Rows from block 7, named by matrix and row number. Rows with one number belong to one channel. Each number is 128 + 24 x the weight over the matrix's rms, rounded and kept within 0 to 255. All counts start at 0. Numbers have three digits each.
# convs0: first 3x3 conv (model.mid.2.convs.0.weight, 192x192x3x3), inputs 135-149, a 3x3 kernel for each
# convs1: second 3x3 conv (model.mid.2.convs.1.weight, 192x192x3x3, transposed), outputs 135-149, a 3x3 kernel for each
convs0.11:110101100096112135129134108163151138135168145144126145151108111138136140143132147128151148147141161116136126122089118092137124152159117129069068122094126153137142135148150149157124110074122128116130000030055255255255100114107142153109136123131121078110107103101125150136144129129153108109135136124097117114170147121114140157117139121150122111178152147114101134142115159141171178122110115148149144155126121
convs0.12:093101135138135110109137145113136092115124144122109131147135120075137129137175146167136126135099119136145137102128162113100130132118116113103146138141138167134102139106109185132158161104166194118128177210177156149062155157166151142140135135126172137129146116105095113121138155182164157156082126146119113104098147109151101133142122116156124118131147138109129132109107097119112106156159175138177145168157136
convs0.13:107126130153137134135115118075108117127103122115121145096119133117132128136126136096146135106146119112154131101069114136138132098136099113148137177139144118117093099106113147155129152136142133161160108155186118101064129119135108121112107091120107086114136122106139132130094101066145114153108156167163135155151126120135130125127133093142114143152129094109131151120132148121137140138179087102118115112135135
convs0.14:124143135123132173114093107077136108137113130121138156103132141122124132118122098136088147183133142102143124146092122112131107076129104094134127134136113106118126130095154118080130121126092130119173189113128173159079114089148116114139104125107121132127111118123112141144113095135129161131123133117080106136098100094052120121117123136123145136089104116139121082128172156112084127119115151120106121134136103
convs0.15:139144125127130147083112121147134103126156138142150123114101095133109120136138131100090096082133118079119136135140155140176163130131117098148118147103107148121100142093142181160134125131128125096102092110101159168096150130133138132103107132126108141129141131124090125137151101161146096125106141136106120134100157152146139091104111130138127097141128102126145134148174163136133122158106127145126109120102099
convs0.16:137159147104076131127137147111126098129145122096119132139127123129141109121175098121115097113127155139125123127119135117138139096150118085140132177156115119179134143152135118141103121191121192170194055136105051049056091140109169175139139105161109131153116144193118090129144101112138125133139110092124112111166187147128145134107086118139125144157137144130131098087097126142154103116141139128108169133135091
convs0.17:136138126087106129118160136131101125172124166142077115137196170144114047155091122147155109143149115146126124124109136154147113120157123107118135145135080133130132130114086104159093121145131089064087114127215255247116149131104124103136103116110132114121114119091119123143141146139107110121124098109137136124118101072100082075154150135129133135124136095130157159131194176138183134118139138141140134117111110
convs0.18:116140157121130153117109084122173154128138100127124139159122135161155085103117115166139113155115127119104114161147122140100149133125155164142159140139102146121136132137123099141146082141122138128119091114126115123133099127145104139116172144131100086124122152165124124116160142126075074125109139141156116111146143111125108116111133122121142133190145107127154103139136115125154080103128119130139114156102094
convs0.19:133139156088061124164143125130153144116140124140113110114170119138149179118152124102113125142128126125127177149149105131116105176146165089127129083129112166136087119187111095103109082135145114082047106136172103134137126117138137091137144115125128138154127149150132150141121130135119163106119139135121110144174143113162179156122112131124123138131096153106123168153129105117157143117103115132114128115108114
convs0.20:137128113100092099139112132139134155134152171119178110142137118153137116181165112135159149116111076121110106120161120104122114135177138139127143100122119151180132134134137091146086050145116049097081105148124151121169140163078107119124098096083148151104131107167122141161130143147118112102123124132098096146103135127100085135103120121088115133127138147101128106076143175146111126121141131142146136135127105
convs0.21:126120086124144113139123129143151109121149153123094144134129136147119142128143138121148134103128124142144137100122120127123114160123141118153169112115129132137157126139128116147090144105107172122126142131099166101152113122088124126108148155108106134132188142135119134117156101127145132105121125129119107093104112144102108067135147130115101125127137137079116118138131122148118108125124105140116132121123117
convs0.22:166143127131123143119097095166154152086107107154147159137170187129117104142122122130124070138132123126132122130111133105131147124143114137168106136129180133150164130131118158145154144153121142110100143133100111113058141099151125117127121129129160157138168103124151130136139140102133109099098137139126075089134095116123149131114110079101112101146131112144161144112136142108131154141148111150156142139155138
convs0.23:189174163141127132103109147134149143171160142133183202083096117125114086105084073115158141145138118143136146109117120143137148109142153116150115143124089130148123139139156108101128128149160104076060137161177103088069150130125119117153142093096096131098139138142083087087131171073117170109123100110106130145093130096138167133117141111129143111121123105121115115139122116126113122132176169137181163161140128
convs0.24:105130073111154113102100105123109130140139114128149107131148124157137131094133137128128121103128111137117130131125122168109122126110146086132154147160144153116107186202198143091131109082097132110145128186187170127156147144165127130153144143157123143141094144132105127133123161135139137163095107125129155118136129128139148191112113138133126116112138132069148115153127117144121125155138143154154153162130139
convs0.25:142136115150180158181144136123131148124134121156125101145130098096111121110111140135138171137124134160136152119107131134136136160153175105112078167109125158165148120119157067093110117126160113084130164140071010100226135119162099081082098107125144122121139122140105157144137118137136134123114123155129131146140116126162116144108133122130135161099109147185152104167178138133152111104133130174143109141156144
convs0.26:154134098142118106142164161124114078162178131104118130142093097150153124114126128141123121125104112122099083122136140102117124178172148095120105142117146150144156144162136181134164156168170121116101136145130160115117119115111132115144129139132110104082106134136098138127134151155129105137158148125155107134133136142087138146109158123115141138134135144119133088136092122105133107116150149119128141132144152
convs0.27:145124117175166162136135161145122145157136132140136141064098126118123099112130109114114132136142120124119100121140155156161140093115114124126131114117138094129163169145160138144150080121102202172187145126172126149255131157122105121142157120109136130150135104140168138129120147165150145206156155130111128113139150150116128137144134178084098135139117113119122134086103120122175176139181139126096100091095109
convs0.28:106129116123140114112167114159152148137142107150163145135132163126141126133160130095143106160141139146146155139147137153146164103139154129118083125147136109137126205162116140117129155130142122133093238249224206255255096087105141168156115124115119093131164158157085101111161199133117161186159140153168191134113125103157161099145140149163163141108119112111118114175158126102119099139139126162145122129160121
convs0.29:116121159118120144110134121160107124077123107110149133098111100111095105084141146149155124118143147126109136100098120145109134161145090127143112114121128146131184116126128122110148095120127140128165143136120071147143146104154126114132139134150139155146124093130153120128127162119157150098144114148135130108126153126131104087126145164125115120127122134096142124105103093084132133161134110091111140141132119
convs0.30:160154103119131114137125170106108104145135149098169124094147133150111112120124145155137144143146133118139111146165105164134149117147150113146128132149125125147105105157108123128159149125147105103083102122080155134114126098116136148106140139136115134113139130133156118113096121070150120093131137122130111072157144147128113186124109114134146088122120156139134106117098122142116135135147116127138125148153172
convs0.31:095156131121146153120125130137124101149142121116123143159160150124148142133130130165146162124144147128134153111126136114122145078095175139142161125146128139133118162189140134180110109107099111140165064065155107117127129143162147137114153165146154183166108098110124129110122107113133147200156134156109060085142116096170117122094137122116130138118093130125144163106116132151103134128121118114117113104120145
convs0.32:124143158152190139121140135177136107124113082124139121126123129167115140096113134123127127169138157107137115072101128101109112155127121170173170121103123130124129116116159122097127112078163116162113114129203113111080153152127117122101151120101144132181161118108102110125135104100092098104133155125142146118156153176159118120123133131099122118142152149160139168128160177118152151146117125093130151140124112
convs0.33:133165157130148113116115127142154118118111135103132132118120120143141115139121072136139113120124086124100076131165125111208155131170121129163173125120112122121110119128145110125146153148129162163092071107094069108116115143135110127126131141141131091078150110106106107114138091113139103173095093088089115121130115119106161124118168128160143144133167147120117136068082098117107114145138145125151147125129107
convs0.34:108128142155145137109141155130101135125128144137114135159151135115124142173127132123139155145126153148153152172181167195167131150138084127111162127101108098093129105142107096124168130121120121087138255202140255255197123120119111095144138125140120129100113157148147169152181177155169179131120132115160105098136112128097088088128145129140146143113121124179145140142148134098110140106115123122143122122126116
convs0.35:140159137140141146152115160119119148091146135121144144119100127174137110134114066103144106128117094129129135142158130149127164119114163116154126109117162141137106126096132122151121119056089227165124113116157150094125145178154150151118103136114144142122128128130120120149111146111152133129134131109167136095153094096134141117136153132134136128098121130142154123127102121073094127131103091145133139114163170
convs0.36:155105137107109106111143132131159086164135132142131145131149128116123144132102128177135136134139154126119138133115125140145127124123134132086137113119156124125137149140124186123169095081104165115050134081106163083076127119132111149140113122110146114102117117155124112106127123114146155136158124136110124110099113128109108124115099113158163145179135138133076077141101152120144121095120139162149124102119068
convs0.37:154143135146102129144120141122129152134075103143126131166123134097117100136142149116112103103125114154126129106071093165146096150133094119125137125133133132131113129128115098104094095130111154107116148121118181160164147122115123103142129117128108143116172166146132139131133129151127151113173134107128127103117126133135127095138109117164114164134103120155116098113146104103089150135135132148102132117139141
convs0.38:083075074096086088086105127128110117129114122112116123139095100117088091084110125090095136135138128126146137122135190115123125126130124136156116100107098127170132149125082145149146152141139111136123125141153052086037118144133099111093144159139144153147132149128129133123111101114155142102144148118130152145138123102123123130106087145111116149118135152077156083098144162116114127120118104117148113118110094
convs0.39:112134169169157158112108168172150146140145117116126108169134139131123135129177137128106107144121111109138151107164159102105125106096090131115123107130148125127117180141133083121102111133121034165168104175099136154128140119128139115148121117149131156148158112132121121146145116139125146122132149143147136120169143157167118137135146162105110091170136138118127160101126182160156105109139119145147138128124115
convs0.40:134122148142127151175126155104122139128131092089122134121110088085116137127111140111115116120124102096113127140114135130107159105120131129133133107138155126106125109139137082166134106134133070141090119097156137085136158153144146139130176122113104142128144159132120134105126128132113142136148128111144168158128113142143106132104109095150131140107107109140107154124149124115137110139138134130135127171144108
convs0.41:110142138098137128139103104114122141158155139122122117105114118095103139101100102114126091130131146151107138112081128126168138112159101125123099119129138093100127099134116110143113119130080143114095081130152085124100146163120149131141109106140124150127115112159127142096118123137132129147133144124115101114105131126130134112119105134139171128130141098094129090101116156129097098134122098122115120099122135
convs0.42:129139164173156148151154128126117091132122111127129117124125135099141155173132116132160120151153165139156143162125085088128129114148127124144145108118111106116125138112091126141143163135147121093086168129132121128106163157110156125092110140148143105125113126154122150141089091131105130148105136142133094105121151151163106122121119135149102135097113093123162156107112127140145117090110108107112151083101139
convs0.43:071104129099099097112156122137133140120117144112091121113133110129182190096122142107112104117128079142155163112151126100163126119107093115143124123157147092137150151123158111193120085199141132156146165171139164164101120154145159135117137151128111181177139166170152154161168141150150132108139114114079100093062175193102177130105124162110128115137138125057101133106086137115110138133130139117131121107125115
convs0.44:118124140128150112155143114109092128088100126117144123099153107110103132132103106086138134114115111131125083149115135134123126136122094124136131118080097148106113151119117128109147119126146092142112196115133057103076130148136130105123124145110128145118151138149133114162127125117119146126154147140080133123134165138102135109159126115126153109093119105099169188140129122156140129122101111100111123165115132
convs0.45:113142141102109108140150118148122109125148124144121125147098129156092114141138138148126119136098100149094167135138165149113159151092118137102126112127123130129139107145129117112162148147122110117157105088124190082125144164144145114106156149134137149133129099132121107124111103122142151133124127144138142122146173116122111112135131150133130126126159152106120153146149126110108139127115126138125108114128178
convs0.46:124120139164125120099092114133109135139126136152124130161171129141138126142101130153124138123142151133136112126160147157118113132127140185121168158132101149123102169107086122149084128110189128188206123108138165131182136147122106130150093132122151098121147130123168113112155157130107120081123136141171163174134138100171103159151099157137117126130143142152142114150116132135118114114105146121110113093133111
convs0.47:102115137134142134147139126143117123124120140108119124106090114108129130121127094101121161123110121134125120124154084181146124116132095138124126132122172134151129136139163137139121148106132127158163164135099058085102096097116156129146137127130100121147114082111135082081091101101122147137121149151141146146135092121164103173146099140172121133131102097118102148135108121136139135154124137096138130105127177
convs0.48:113133147135159095103121125129141142122146159127117147112112156193134106158107162124101132114135106126119151094080077132147135131107138108126141082144121092128137091101142093098122158101107133144082146180198119131130134103103080164126128163154125139108133121099161147135106126114134159149104117144069133131123147113105099082120178158147126137144123108151132132114127148145135104104103119115129129112090132
convs0.49:120118121138143136119133084092105124127133122136131167164122130128095143164128091140107106146129140122121175110172106093142145123179179124110136138175127115140127111094096168136131104138127114096098099088116149088090124167084120129132154144151136100128135120155121096098135133135114134128145149117104102127126128197137121153121126122132103157175168133139135162089141113103084131136152139128116135103132112
convs0.50:125157144134133138179156119164133148129098091118110104126141103130155147125107130100143139135116133130125100137092117141101135089126127126134093137139138137133131130110092125150183134125114162146073175162104105116056161132132110137157168146137111118105154115147128142138135148107131118158145112115117132136130126148131093120112078129113112110127132119115129124136137126158082104091118129100104074143141098
convs0.51:117116140131136142142115115123092093108146130184175134162134108099120113106085081139123110121120104109117127127138152113132149138081105138139114121119081090152132097075156183075109126139120066072053130138128151119115153111118118156103133164121139133139136130097130102115121127095148135142143149131093118134128128136157156126117138125165145140144137104114112103064087103139092109105135113162110128122102126
convs0.52:111174149122168166129135125146125130141122096157163167180146141129106145110123114147157147160121166139123139095108115076108130114090095162121129151147146136126129163140166153128189114132138202186151162168145021074092133176120160146104106113153113117173124162218133125139147146126116128100153141172087141125157107130129113144085113098115134146125133130157130135188124100181107111111144077115111101153197151
convs0.53:084126125099084151095116138132108132130130159111147125130134133092113144155119121114125099151119123140125113149112107131130106168141122141130136125111138124153145107118120134156140159143163160125166160102112128138151111112109106138131108092110114131130138152126096133121116154142117118130139117125127161157162158155119109155147150130118110142158141149110133097116102115101123123141153139107141166131146144
convs0.54:148119137095132138103128149132138140147072100124068103207158173162135168096142154149180134155195172133112134116151134135133145116147130124183193105133131135120146110141126181191201125139114159144114101141199126107071117091121118132159104148159152122090112171120107124128112137152162119154147152141116146092105148088132140172083120107093114115080118121142188138059146139071124104133107122136119117147094124
convs0.55:120107095143123131136098120140152139145130144126145136140124135100140150131162110108170134104127138140142095133105112142140119146164097154139148121120082167154126121137163133140107075144123133124086133183155160206181110147140115117106136144158133123126147145128136099129122127135124109123116095134156144148105116152143126101144131147142148144110136128112119105127111132145107096153136125141134167158128123
convs0.56:118119099143133106120114093142128118142125108110157146121133151110116136131118122153105093101146153134132149171159121118131143109117133103127112143122131140103110148143155086119151125129107091082091100150148064079085130115126126144135149155107124118133147120120155141111131130145117189196134149153114108135103101127141147156130106119143171124114105127127135102136122124156115137118114130123131136112105103
convs0.57:125160128116131135137144154143134142116124120136132126122137102116150118129131137120162150143151130135130101094108137114111109086120132138117110104137142168128153159168163109132104140122094120176119171137097080156162135122109120131142116138104112131132126126132122109135146150126135092130119158152091130144135153132156115105100104119122115112145144149147092099092118148133113107127120132156164162158116161
convs0.58:170161140094096134165118109108122130127140161115123170122167144123109123125118138126132134133149165101105124106142101130113102150209147160135163135135127103120160092135140119089073156128127113081079115138129102100101114109125163115128114131088182177167148103120123102116125147130121103106137141122137106126096110116113116137128126133093127134094110119109124086109147165159136145107130119103116159117088113
convs0.59:150104109134090141137139127099174131084137139134115106087127141110130120148138135131123152167139146146117123124144131155106103162143162162102136141134117129124122142120093171161118119151127061125170174121135111188212128118160090088114082122102152138149124171174131161159134125155130157190189159130160172157140126134165112129094130144091128135121106155164125145136151120134108132144125138146095125119130117
convs0.60:134171166126156166093130120123129122092115114112117138123123122167184149179153176136141122135131147128102141117111182139097114109082106131146159150184150125151139125111136104089130143151154166158161233191186079107125120108098126079094119118119112085090103126168143122123146139158158127115157165165142112126134135084127126143107101137141148149105147123135155145149150124105123111138118105162144159119146161
convs1.11:140147144133166163187186171084074091141136120104087100129111152160123121111129158117140124127120123105114101110121130117126135189128089119158151098109100127160165133143139124162137172149162054033025157127134108105111128118044107057067142161116142152133122154128135179143148095089135144164133107102106108132144148115120135147163146119172167178118109115172120112086107128083106097139140122125135120121113112
convs1.12:141158128128128136146121127142163151131096104156131146077119141117122178159139143144139104125121140118120116129116158095119136132133139127107123082096138121137139153132152132167164138117104117159150103098129099104105123125121107119072154132115135124111094123147170122081161121144129117134129097133114113124167131129146121124099113119123146124115132072135121109149158155133134152095121087112109136088080120
convs1.13:134139127128151145119106126116129141134128121120150140144153142130125157125111106125115100127140127131121125132131134146139138139130123143144149121133144143124148119121126129126124136134129138134139115130147109105116129124133135123121122124144107130146141138114135141156112129144118146131127148148122119125117107100143145134129150133116111103131123118139124140122113121139147138122121142123108128148125106
convs1.14:132139132125109126117108132101107113105139133128129126118123139131125111119128139127142135141159133134143114142146148149116132122122113117130121137141123112135132136140132105125122119126114160149151137157144123138141142131111122157171140141145126115127142128135119150135123134119158152144135150135137154141149163124129151173107108134130117138125119143151134131129134131129118125142136142130103117126119120
convs1.15:123122119127144118126133133133132125133136138139144130129134135119139146139118135135132156163162142148124143121114119119139134108105106137128138125129141132148140128135124139117127142140129142129125129151143106120131111116111112128119125108111118131132121138129110118133108106115130137120127110114136127122145151148116138138125131129119112129134139158129135141127128125136119118133144132135135141124113121
convs1.16:122132134155145139126108103145132127121105128131116111132183134118131127142158123134136114121125151175132126142122152113136124139131118130128136110127129108144148123147132132142171113121134167148139176163135122125152154128149178143122187132136118138117126121104143120120132095128098104143148124171119131112140101116150113148143130136103087098151131169140141141154119141153127105125132149133104148136112101
convs1.17:136152128142121145145133134117150114124134139116123120128123113168138127126126128103132144151112107115103097108132136100132151151158146114144152127104122133154137154167130109141141140145162092074079081098089098116115144143121155133129151153158148154130141103063124143150146152127142150125111106126151156141175137097132141145113121119146147129143121157165114080125136173105120112149131152109116101137131132
convs1.18:127113106109108130127135131139176159136142155083111118099122140096122136135121123133122161085102126113123112125127134115118137128126134133131131137133131126120108152145147117136131103123115117120115133120115121120122120132125141111129103111109126133140106103158124104129137126137139120133116120121132127113126154116107101117121133123132143125124110128129123121163140143130113129126131135144159149128102090
convs1.19:128129138125132123141124131145140131151111113140122112125125132120132129119130112131134131113114128116115097130135110141123113136132128157122124138120123153148144129145138116121140150143119139134123134119123137140132102110110137129114122139118118116114127112116118136144130112130124095100142124114130132110122122112118130109111114132130121158139130133111095113139139126109137125132156159135138137113126123
convs1.20:154153101186181091173164088083090138069088109101113113177160131147130126148123096158104119157090133179129157138143158108125142111151151146121132136141155123202157151159148127137189117120137148101130104120136121113125154125160119118095172125136105111130119112140100121118123165139085114142079126139120132117129093150115095105139117133127126124152139105095134121152131095170132121152154155137159155135119137
convs1.21:130127119122120143118103115126123127130127110132105111136122133113128114149128119137126135133139140133143140123120130109116103128134120119115120119114138127124123142121117147137131142136121136132142141148118129139136137119122108093103123128128127139135123124139119129127136131140151143124124137138116113117136140117130143142130131134153138136121119120132133129150159150141150148135130138130143151140150122
convs1.22:144128136114107132088096125117114120100117128128129115107144160146143141143136127141121113144106122136110126127126116113133161121104123123136154153145160116110106120123125137130110136130114133120128156159131110133121107114123128133111113132132133118113133106119092103137134130132138158136149157133116124130113152136109113100136115137133130124112122114127135128146153125114114120144137146144141145131102116
convs1.23:123132183159148128135124096131152152114127124147128138146142152135145163106110132090081124156119083157129148119116112104123094125148115099110081137144170173140148099072077141082111172143119121129121122128125165155146149145105101122094127138109142149119062083072084110113145149128106143140126118111112108130088060101137152149138115135118114144089091128105128112116152140109144160096123136132151130097128100
convs1.24:128168152104130128142119114102110128150169151136126125112113150102126122151138140094103122151153150116123135147144126114106094113137161142147139115106176121109189131167151186120107135093084085102121077107112138127121109131149086163166130121111092091121113137139121082094136142135122084101144140122107125127157127105096124129155133128118114113082107118128118127082111117122123111145148164139132145086141129
convs1.25:065080103145148038082083079144096124179133155095131159133144098157175088139138118011122121193172152088130179191186209230190157103082089160195126178096032119142100078081064112068146055152166153184157152161143255192188173140180129165225170193221121109124137072097208122123056074194097090038090171176101116165077113141093039059087119099120067203173129143106155177117134106132104154072102133203097139107133120
convs1.26:126130124131096104135120131124145125096125127104115129128131130119133143151141140133127143141113126128133141135113110151112121131120099103104131098096127120121115127113121104116142112140106141138134117132142154145147146152150133127131093132127120132126128113105123122099145127114138142148131086112141134121132135130132117136105122156139122129134125128119128119136120150128119118127118134121110135113114129
convs1.27:104131144082124153133114122102115137131151148113113097143164143153153135190170127137100109148093095150132161138125160137147131134133109146143166141148120095104124121126118092097142142133120085098088080138117099085124124086080113112138093121171107100125097104126172157091104109137121133152152115097054088120128148188114142124131169162131128147114104147100101083155138115113097094141166148139157150090083110
convs1.28:154160184118096124170159163081118114131141152131114173171134151130155148146156126087082104126141131118100068090123136118176180111113130076095089187185140165162176122087107165138164102111118054079094068041056079026039154120065123149127148151133100141114149162073141110124126121100116063119128088066127123118165106108119173115098093112144148148102086107116134076131143134100096097081084118103141135105141114
convs1.29:147132134130143157105114126130124110139136133105113131129125123117131118136138119140129120137112119142141122135139136124134125119134132140135135118118137135116121120128111111111102120123120119127123125128131106109146143143128145139112125116136140143117122133130126133116140131126151120129136137143120135138115138123137134118137141118126135119116135122108118136127137115139138138118101126147138154112117125
convs1.30:118120117109124115099114124132137126142131139137138124132137138147142132137132148134130128133132125117111113134111121139125137124103130129136144158134136151127116118123124137128118132127122142118123155138134141149137110128126127135145119123137125123122121124103133133117133126109125110117139111136142152136125145118108125125137165146128130119138123122143153133116157126127142117113102137129113130121113124
convs1.31:098140134075081166127115116137129166128163192133090118135128140131128129129124125102110099138132132090073120120146144083144166104124101104093151140071161158158209169154113176112067171123153135100126122135188111104095078104115080114112091122104115052084103115097109140121092127135103144127105130141112142142142158138133178144098127124095146125174135119115128127078112138097099156121163089100121116106174153
convs1.32:051070081104096144154102107133130111173176141122140123153145129173132077127119161140139136093157114125087140067094106115147162115113151103117119128109115113127110151157123145147102111146129145168189138127137128152157112103126150204160126098140138099108160141107087097121083122126149143107105126135116106142120064099129142124086121101127143133068174097122121168122114122088097095109132110100080141115126126
convs1.33:158130109159130135115124105126126129137139121127146134154168097161130121134117128127112120132128115155135143116118110110134150095120109153141154134127105121156140131129147163125147152116101151123141157159167140139149142132116163128122163139126137122133140124131127142144109125136099106101130109120161111121153095125144120138105119120112091107107141140165139126155134135140154142120168119137144144142118125
convs1.34:100121157145152158151152138104147130169159151146141166094099121128103123140098066129083127094101124151129144126143175110073163116075145110165155097127163148159164153141132141164139134134120077058034101096036082066049076096090093137184173188169145126124117124169115109117161143103150131096131100074149137146158139070091088045122094092136091125087053092124120087141114116090082111139118127156109172104111127
convs1.35:123118154090100105109122128143148131155159136150137120146145136102104082133127127121130119127099100138136135117101124151128125125108119119133127086117124118133151154153141101155162114134136145136135140128140097090122132100113142105126126151140130113109149133116114133128119104115111130152136119128116117153115134149153126123130121121101118119148138131141133128138153126139127126115128131122116136096132144
convs1.36:114116134153147142114114137134155132173157163137117115142123136125117133136145141128154161113125114118126133151141137153108110152135125137133125131139154128124124121139144153142133125129147151137138131117122140123114113119111114118126128127129142149144143127143122123112150125121125125126138115109127148139154128139106112123124122113094138103149107118137143149118136116130134135142118145129130142121114142
convs1.37:119136120129134134117121125130106113145133104109121130141140138123094116129128133156146121138123142139136117120122146123100104107119144102131137111119094144166135110111138157154133132138120109135114111137123138111127139128137122137126129139131151132123114119138132143130131127130115110119132113129137133104118099112117119128129114121145125120129139130133128119126118135136130144140130138139107131152132132
convs1.38:126123124117131144108135059136087097109098147045100107100125124116124152058082122137132127159159185168100157155100053127153141085110188115123096144129076101148057126121139136134119113163138141162172130208188162146143124189186120145141075099055122100090112053056072061078020090117078114133148143105086060069083147144084102122119163116133130084125159176130117147127109132174143075141146107175116137165162149
convs1.39:122126125099124118102120105096129136095117089110136138129158126107121105124125138119130132157165134123107119129129124139127135113117119120120129129123119125127120138123131128147167160135138130123133147139137125115148116135119144132114119113128128118142125127139130153127111111117123100101117135115136136140137141124115127109118139139127145127120131110156139139118089127134152128134133140124153122153131122
convs1.40:126116086124140136118106115115126122137117112137140113122134133139148138134122128126136141123141132136135150131131131125151157125127132143133133120113109113120130136120118120104119127130128125133132118153140105126117109132125119117122122137137105114120109125101148135131132124136127127127145137130125128118146150145122132140133120137120124113140121128125113123130133126146148130126107137109109105128126126
convs1.41:116128142130131144139142130130133130157145130116131129153145140117129114135110113150130135122118127139140154127118126136130140145141127122151134150130138133152138138145117136101119094105109127132149122132150123118135124131125124127134140129146133113101101143130138125123132131135132150123156132133126126126134129119124126139131130131129110110143156128129129157114120155136152146132152120143150131159131133
convs1.42:108133125109122126133117139112121109122123123154110137103109108112142139138111107154142142135128102107144126148147145123137141138177161123134154117134125141137139137109113122127132119127115135138140118140123128140154148135139155144136138120113141142123128103123142145139131148136145138133145152135143107121147124130142174151098106128149122132133130125133159152123108116129118123123129121119134130123139136
convs1.43:168115123156120155164111079130130171080176187089140092161142099056023080206140133137126027128130062097049055131111170103156109086120117115138141065117082116171178148090083078118133127081138229136186189181152083080148216145148169070058191116079162140127137072100121076111102116061157110157133075186161074120156058148155112158098103145131098097112177090120105142188135154195106114028140077112121133141116110
convs1.44:095084096083102143112095125145135106124166155195146148095143151136169143126112136131165126179162146147160165120130126133127144123099142125112121123110140130144108122103088142154143134193122152163176173126112191155150127097107094112127137082111120100115145129098129125125118084117151142103152140130123122122079111141171128164159127125091117146119111138134131159132107091126127116138156167120128143134147124
convs1.45:115118125102102134137133141137146152112143170126133140127129119120139130151141113120112108124127144137150141123112120119147125128122133125143151115140116125128133130134130128144130138140121131138122143138123134126125139146122145111121132126145135137137146134143128141122122116124134122128150140123137118104142151141140129124113131138138132136096108131122130130099110109127130138124138139135139130140136130
convs1.46:112152135126117111127117148105163169101084100120121111101078123181128109096061066122121122115106126090131128121133154176160149165131119100113120129156121119118086154122129132137146160169136139143126130118099100096133127159160132138152119125096127143113115137160082103117171149147119136108159125181130140104159148126120113088099124159093154107115154120110113152124157149135097132119100109106126157122109104
convs1.47:134118134116152156126147144132138133153133132124129109140135136116125149133142122118120115096116125130142149136114110123147135130142124107142142114128137118134142093120124110124107131107110134138132147133130124135125126110124133136134128135127141141118135157131109130128133170166166129142171150155148133149147130118133127102133145147121137101142124084149139129117117112156148143121112138150139138117119121
convs1.48:115122127152122143119122123123107130136105107131128109146140137157155155137140150131130136133146153131114121130115119121157165133142144133139118127125136127129149117129127131156102123131107138148144142140167122119117139134128107120112132127139123132135119121103112102129120126117138145117166142150134134133123128091140140164124135147136153159118129145114128128122124132121124122127128112154122121159139151
convs1.49:116126103144120119121119139125114134130143110136129096129128130138158155121129127145135104132122099159126103153141127137119115128129137126130126116121131112091114111113124135144149141143135111129122147122138121139109156140136165120151130131131107143146144173162121137124110113128137119115089104129130132123097119145130141141120129128157130153093101116168154139113130120129137153148132126116118134121124123
convs1.50:131133155135149154124136153140145100204153142147158137107115121128116124153115116159157110105106112107160127115103119155147130153172154133135138109149134116133138113133107126103083137160126136134163148126133137159167143131135134150158142124103131147120122128112153147149132137150132120087130141096150135129122127138143112141138124135129112126163157188131138133111129123144131147125126129118113139122136172
convs1.51:123187112064112100094118162157151110117135155178106125072108177132113166115173163165071162054126208084112131090148121101222153183185142054081106074034074199179103169163180179123115149205139085102120078037143162132129131111070186113089071134074078095051086121085112117063103185163134156147147149056129127134069121162124079110191117093165132208070141098083040174134140191107108247125153089055096090111134075
convs1.52:151113141101110077079120116090124135109136089139132071153183155112134130126130138119104099062159089115117077156153187104145245115113183156124076100150091072133035158149177146122180108094079169142150148077140111057095110120154111134126124148081075093077052117116122113078073107130104119101078086098086098073177135140125132140110203207146203098152162122090074119122122130126100108089150182112085157110132155
convs1.53:130129113134153139129119107132127141123127117132125116146117126135150129127120137130109131120109130122137140132127115119109117127141125114120127123115125122115133130121138136143154128156154115119129138133133137126133132123097127135135119122143118124117119143131134148132122126123123134143100111135131137118116118111130130142123102099115117120123122128117134135126129131128109115119107117127140140138135127
convs1.54:140122137125092147073093116141141107116123108137129127143138123130094122165116097160140054180097032140055032107113100063216178139172141112132111091088176072135106110140129060127069106123194235156190164127226078088121106107085145074041153119098133121114102108155150166122182167072151139142211160160129065090207113103150085109175159186149143165131158115154114168133107086217117173092163085131131089125170145
convs1.55:134148118142133123119149130132116122123114110102127123104113119130113116115121129132130116129138131110135122128126118105121128123119115099099097119129122140130139128111140126122119143132132123133130133134132122127126132130141141139144114125117142105100112102108106110128125129141138153126128133130147124124130146151121120104132120117127126119145111136129149137110118126133115125117126145126127109130120120
convs1.56:141123103138177100117123111089097107143150116178157130119114089125136120121123107117147142109100109115132111129136125166148174109132132121150118156123129107121103107120119147136160094132142101108105122138156094111122133111141135124125105111140078090087153125130096095076148135119140147155078093115099099143111138143126131142111127174110105186157125118100132139094124086140141124090103142135117129151137138
convs1.57:113126123112111143127130133136115117132110123121128126108128128117135132129135123139138114144117109121133121128135119126110091125156158146152126119114146121112123137116110138115103114102101101138133143134131114125137150133135110129124119122104126140126106141142116125126115128125130134126126137120127124145136151143146133134126137137134148156129134130131135136130131130137135115114127122123123105131124125
convs1.58:127107134132118141096108124159152137150122113145118098155146120189161164121117129127115065111133092129109102133143110152110098144141127125107069076105126097069084136140154175133118190187191133109108145121094116154151131112103106082086115112139155149173122119127120087121165150176125117155128097127117117134095109155135130124145176124140125118122064113109100105126100086141104102100096117112127131167157157
convs1.59:094112125138125122138139137135140149104134116139138129106100137144144126134112129133142125131116132132133133153146147119115103130134113122127137109131135105113126130095133110106140126150119087124127116130132128118128126115134146162160120121142131126135092116150139110139143137139130093104119124146137148135117159141116127094118134143143135144140114121141129118135088111119110106149144160083112084141123139
convs1.60:099143108080097081101144136148122147212222232127146163136064120118140164194144119152145124137128129120096126069089152157156145155170119133127097178176123111107105143155168097090124104161167050085125135115153097084127143143095099147152124126146086134141149125080151121071156114067107113105127158112119147112151180146136141092162155148163186177128122080047128159111113071166143141117132086118142134100147147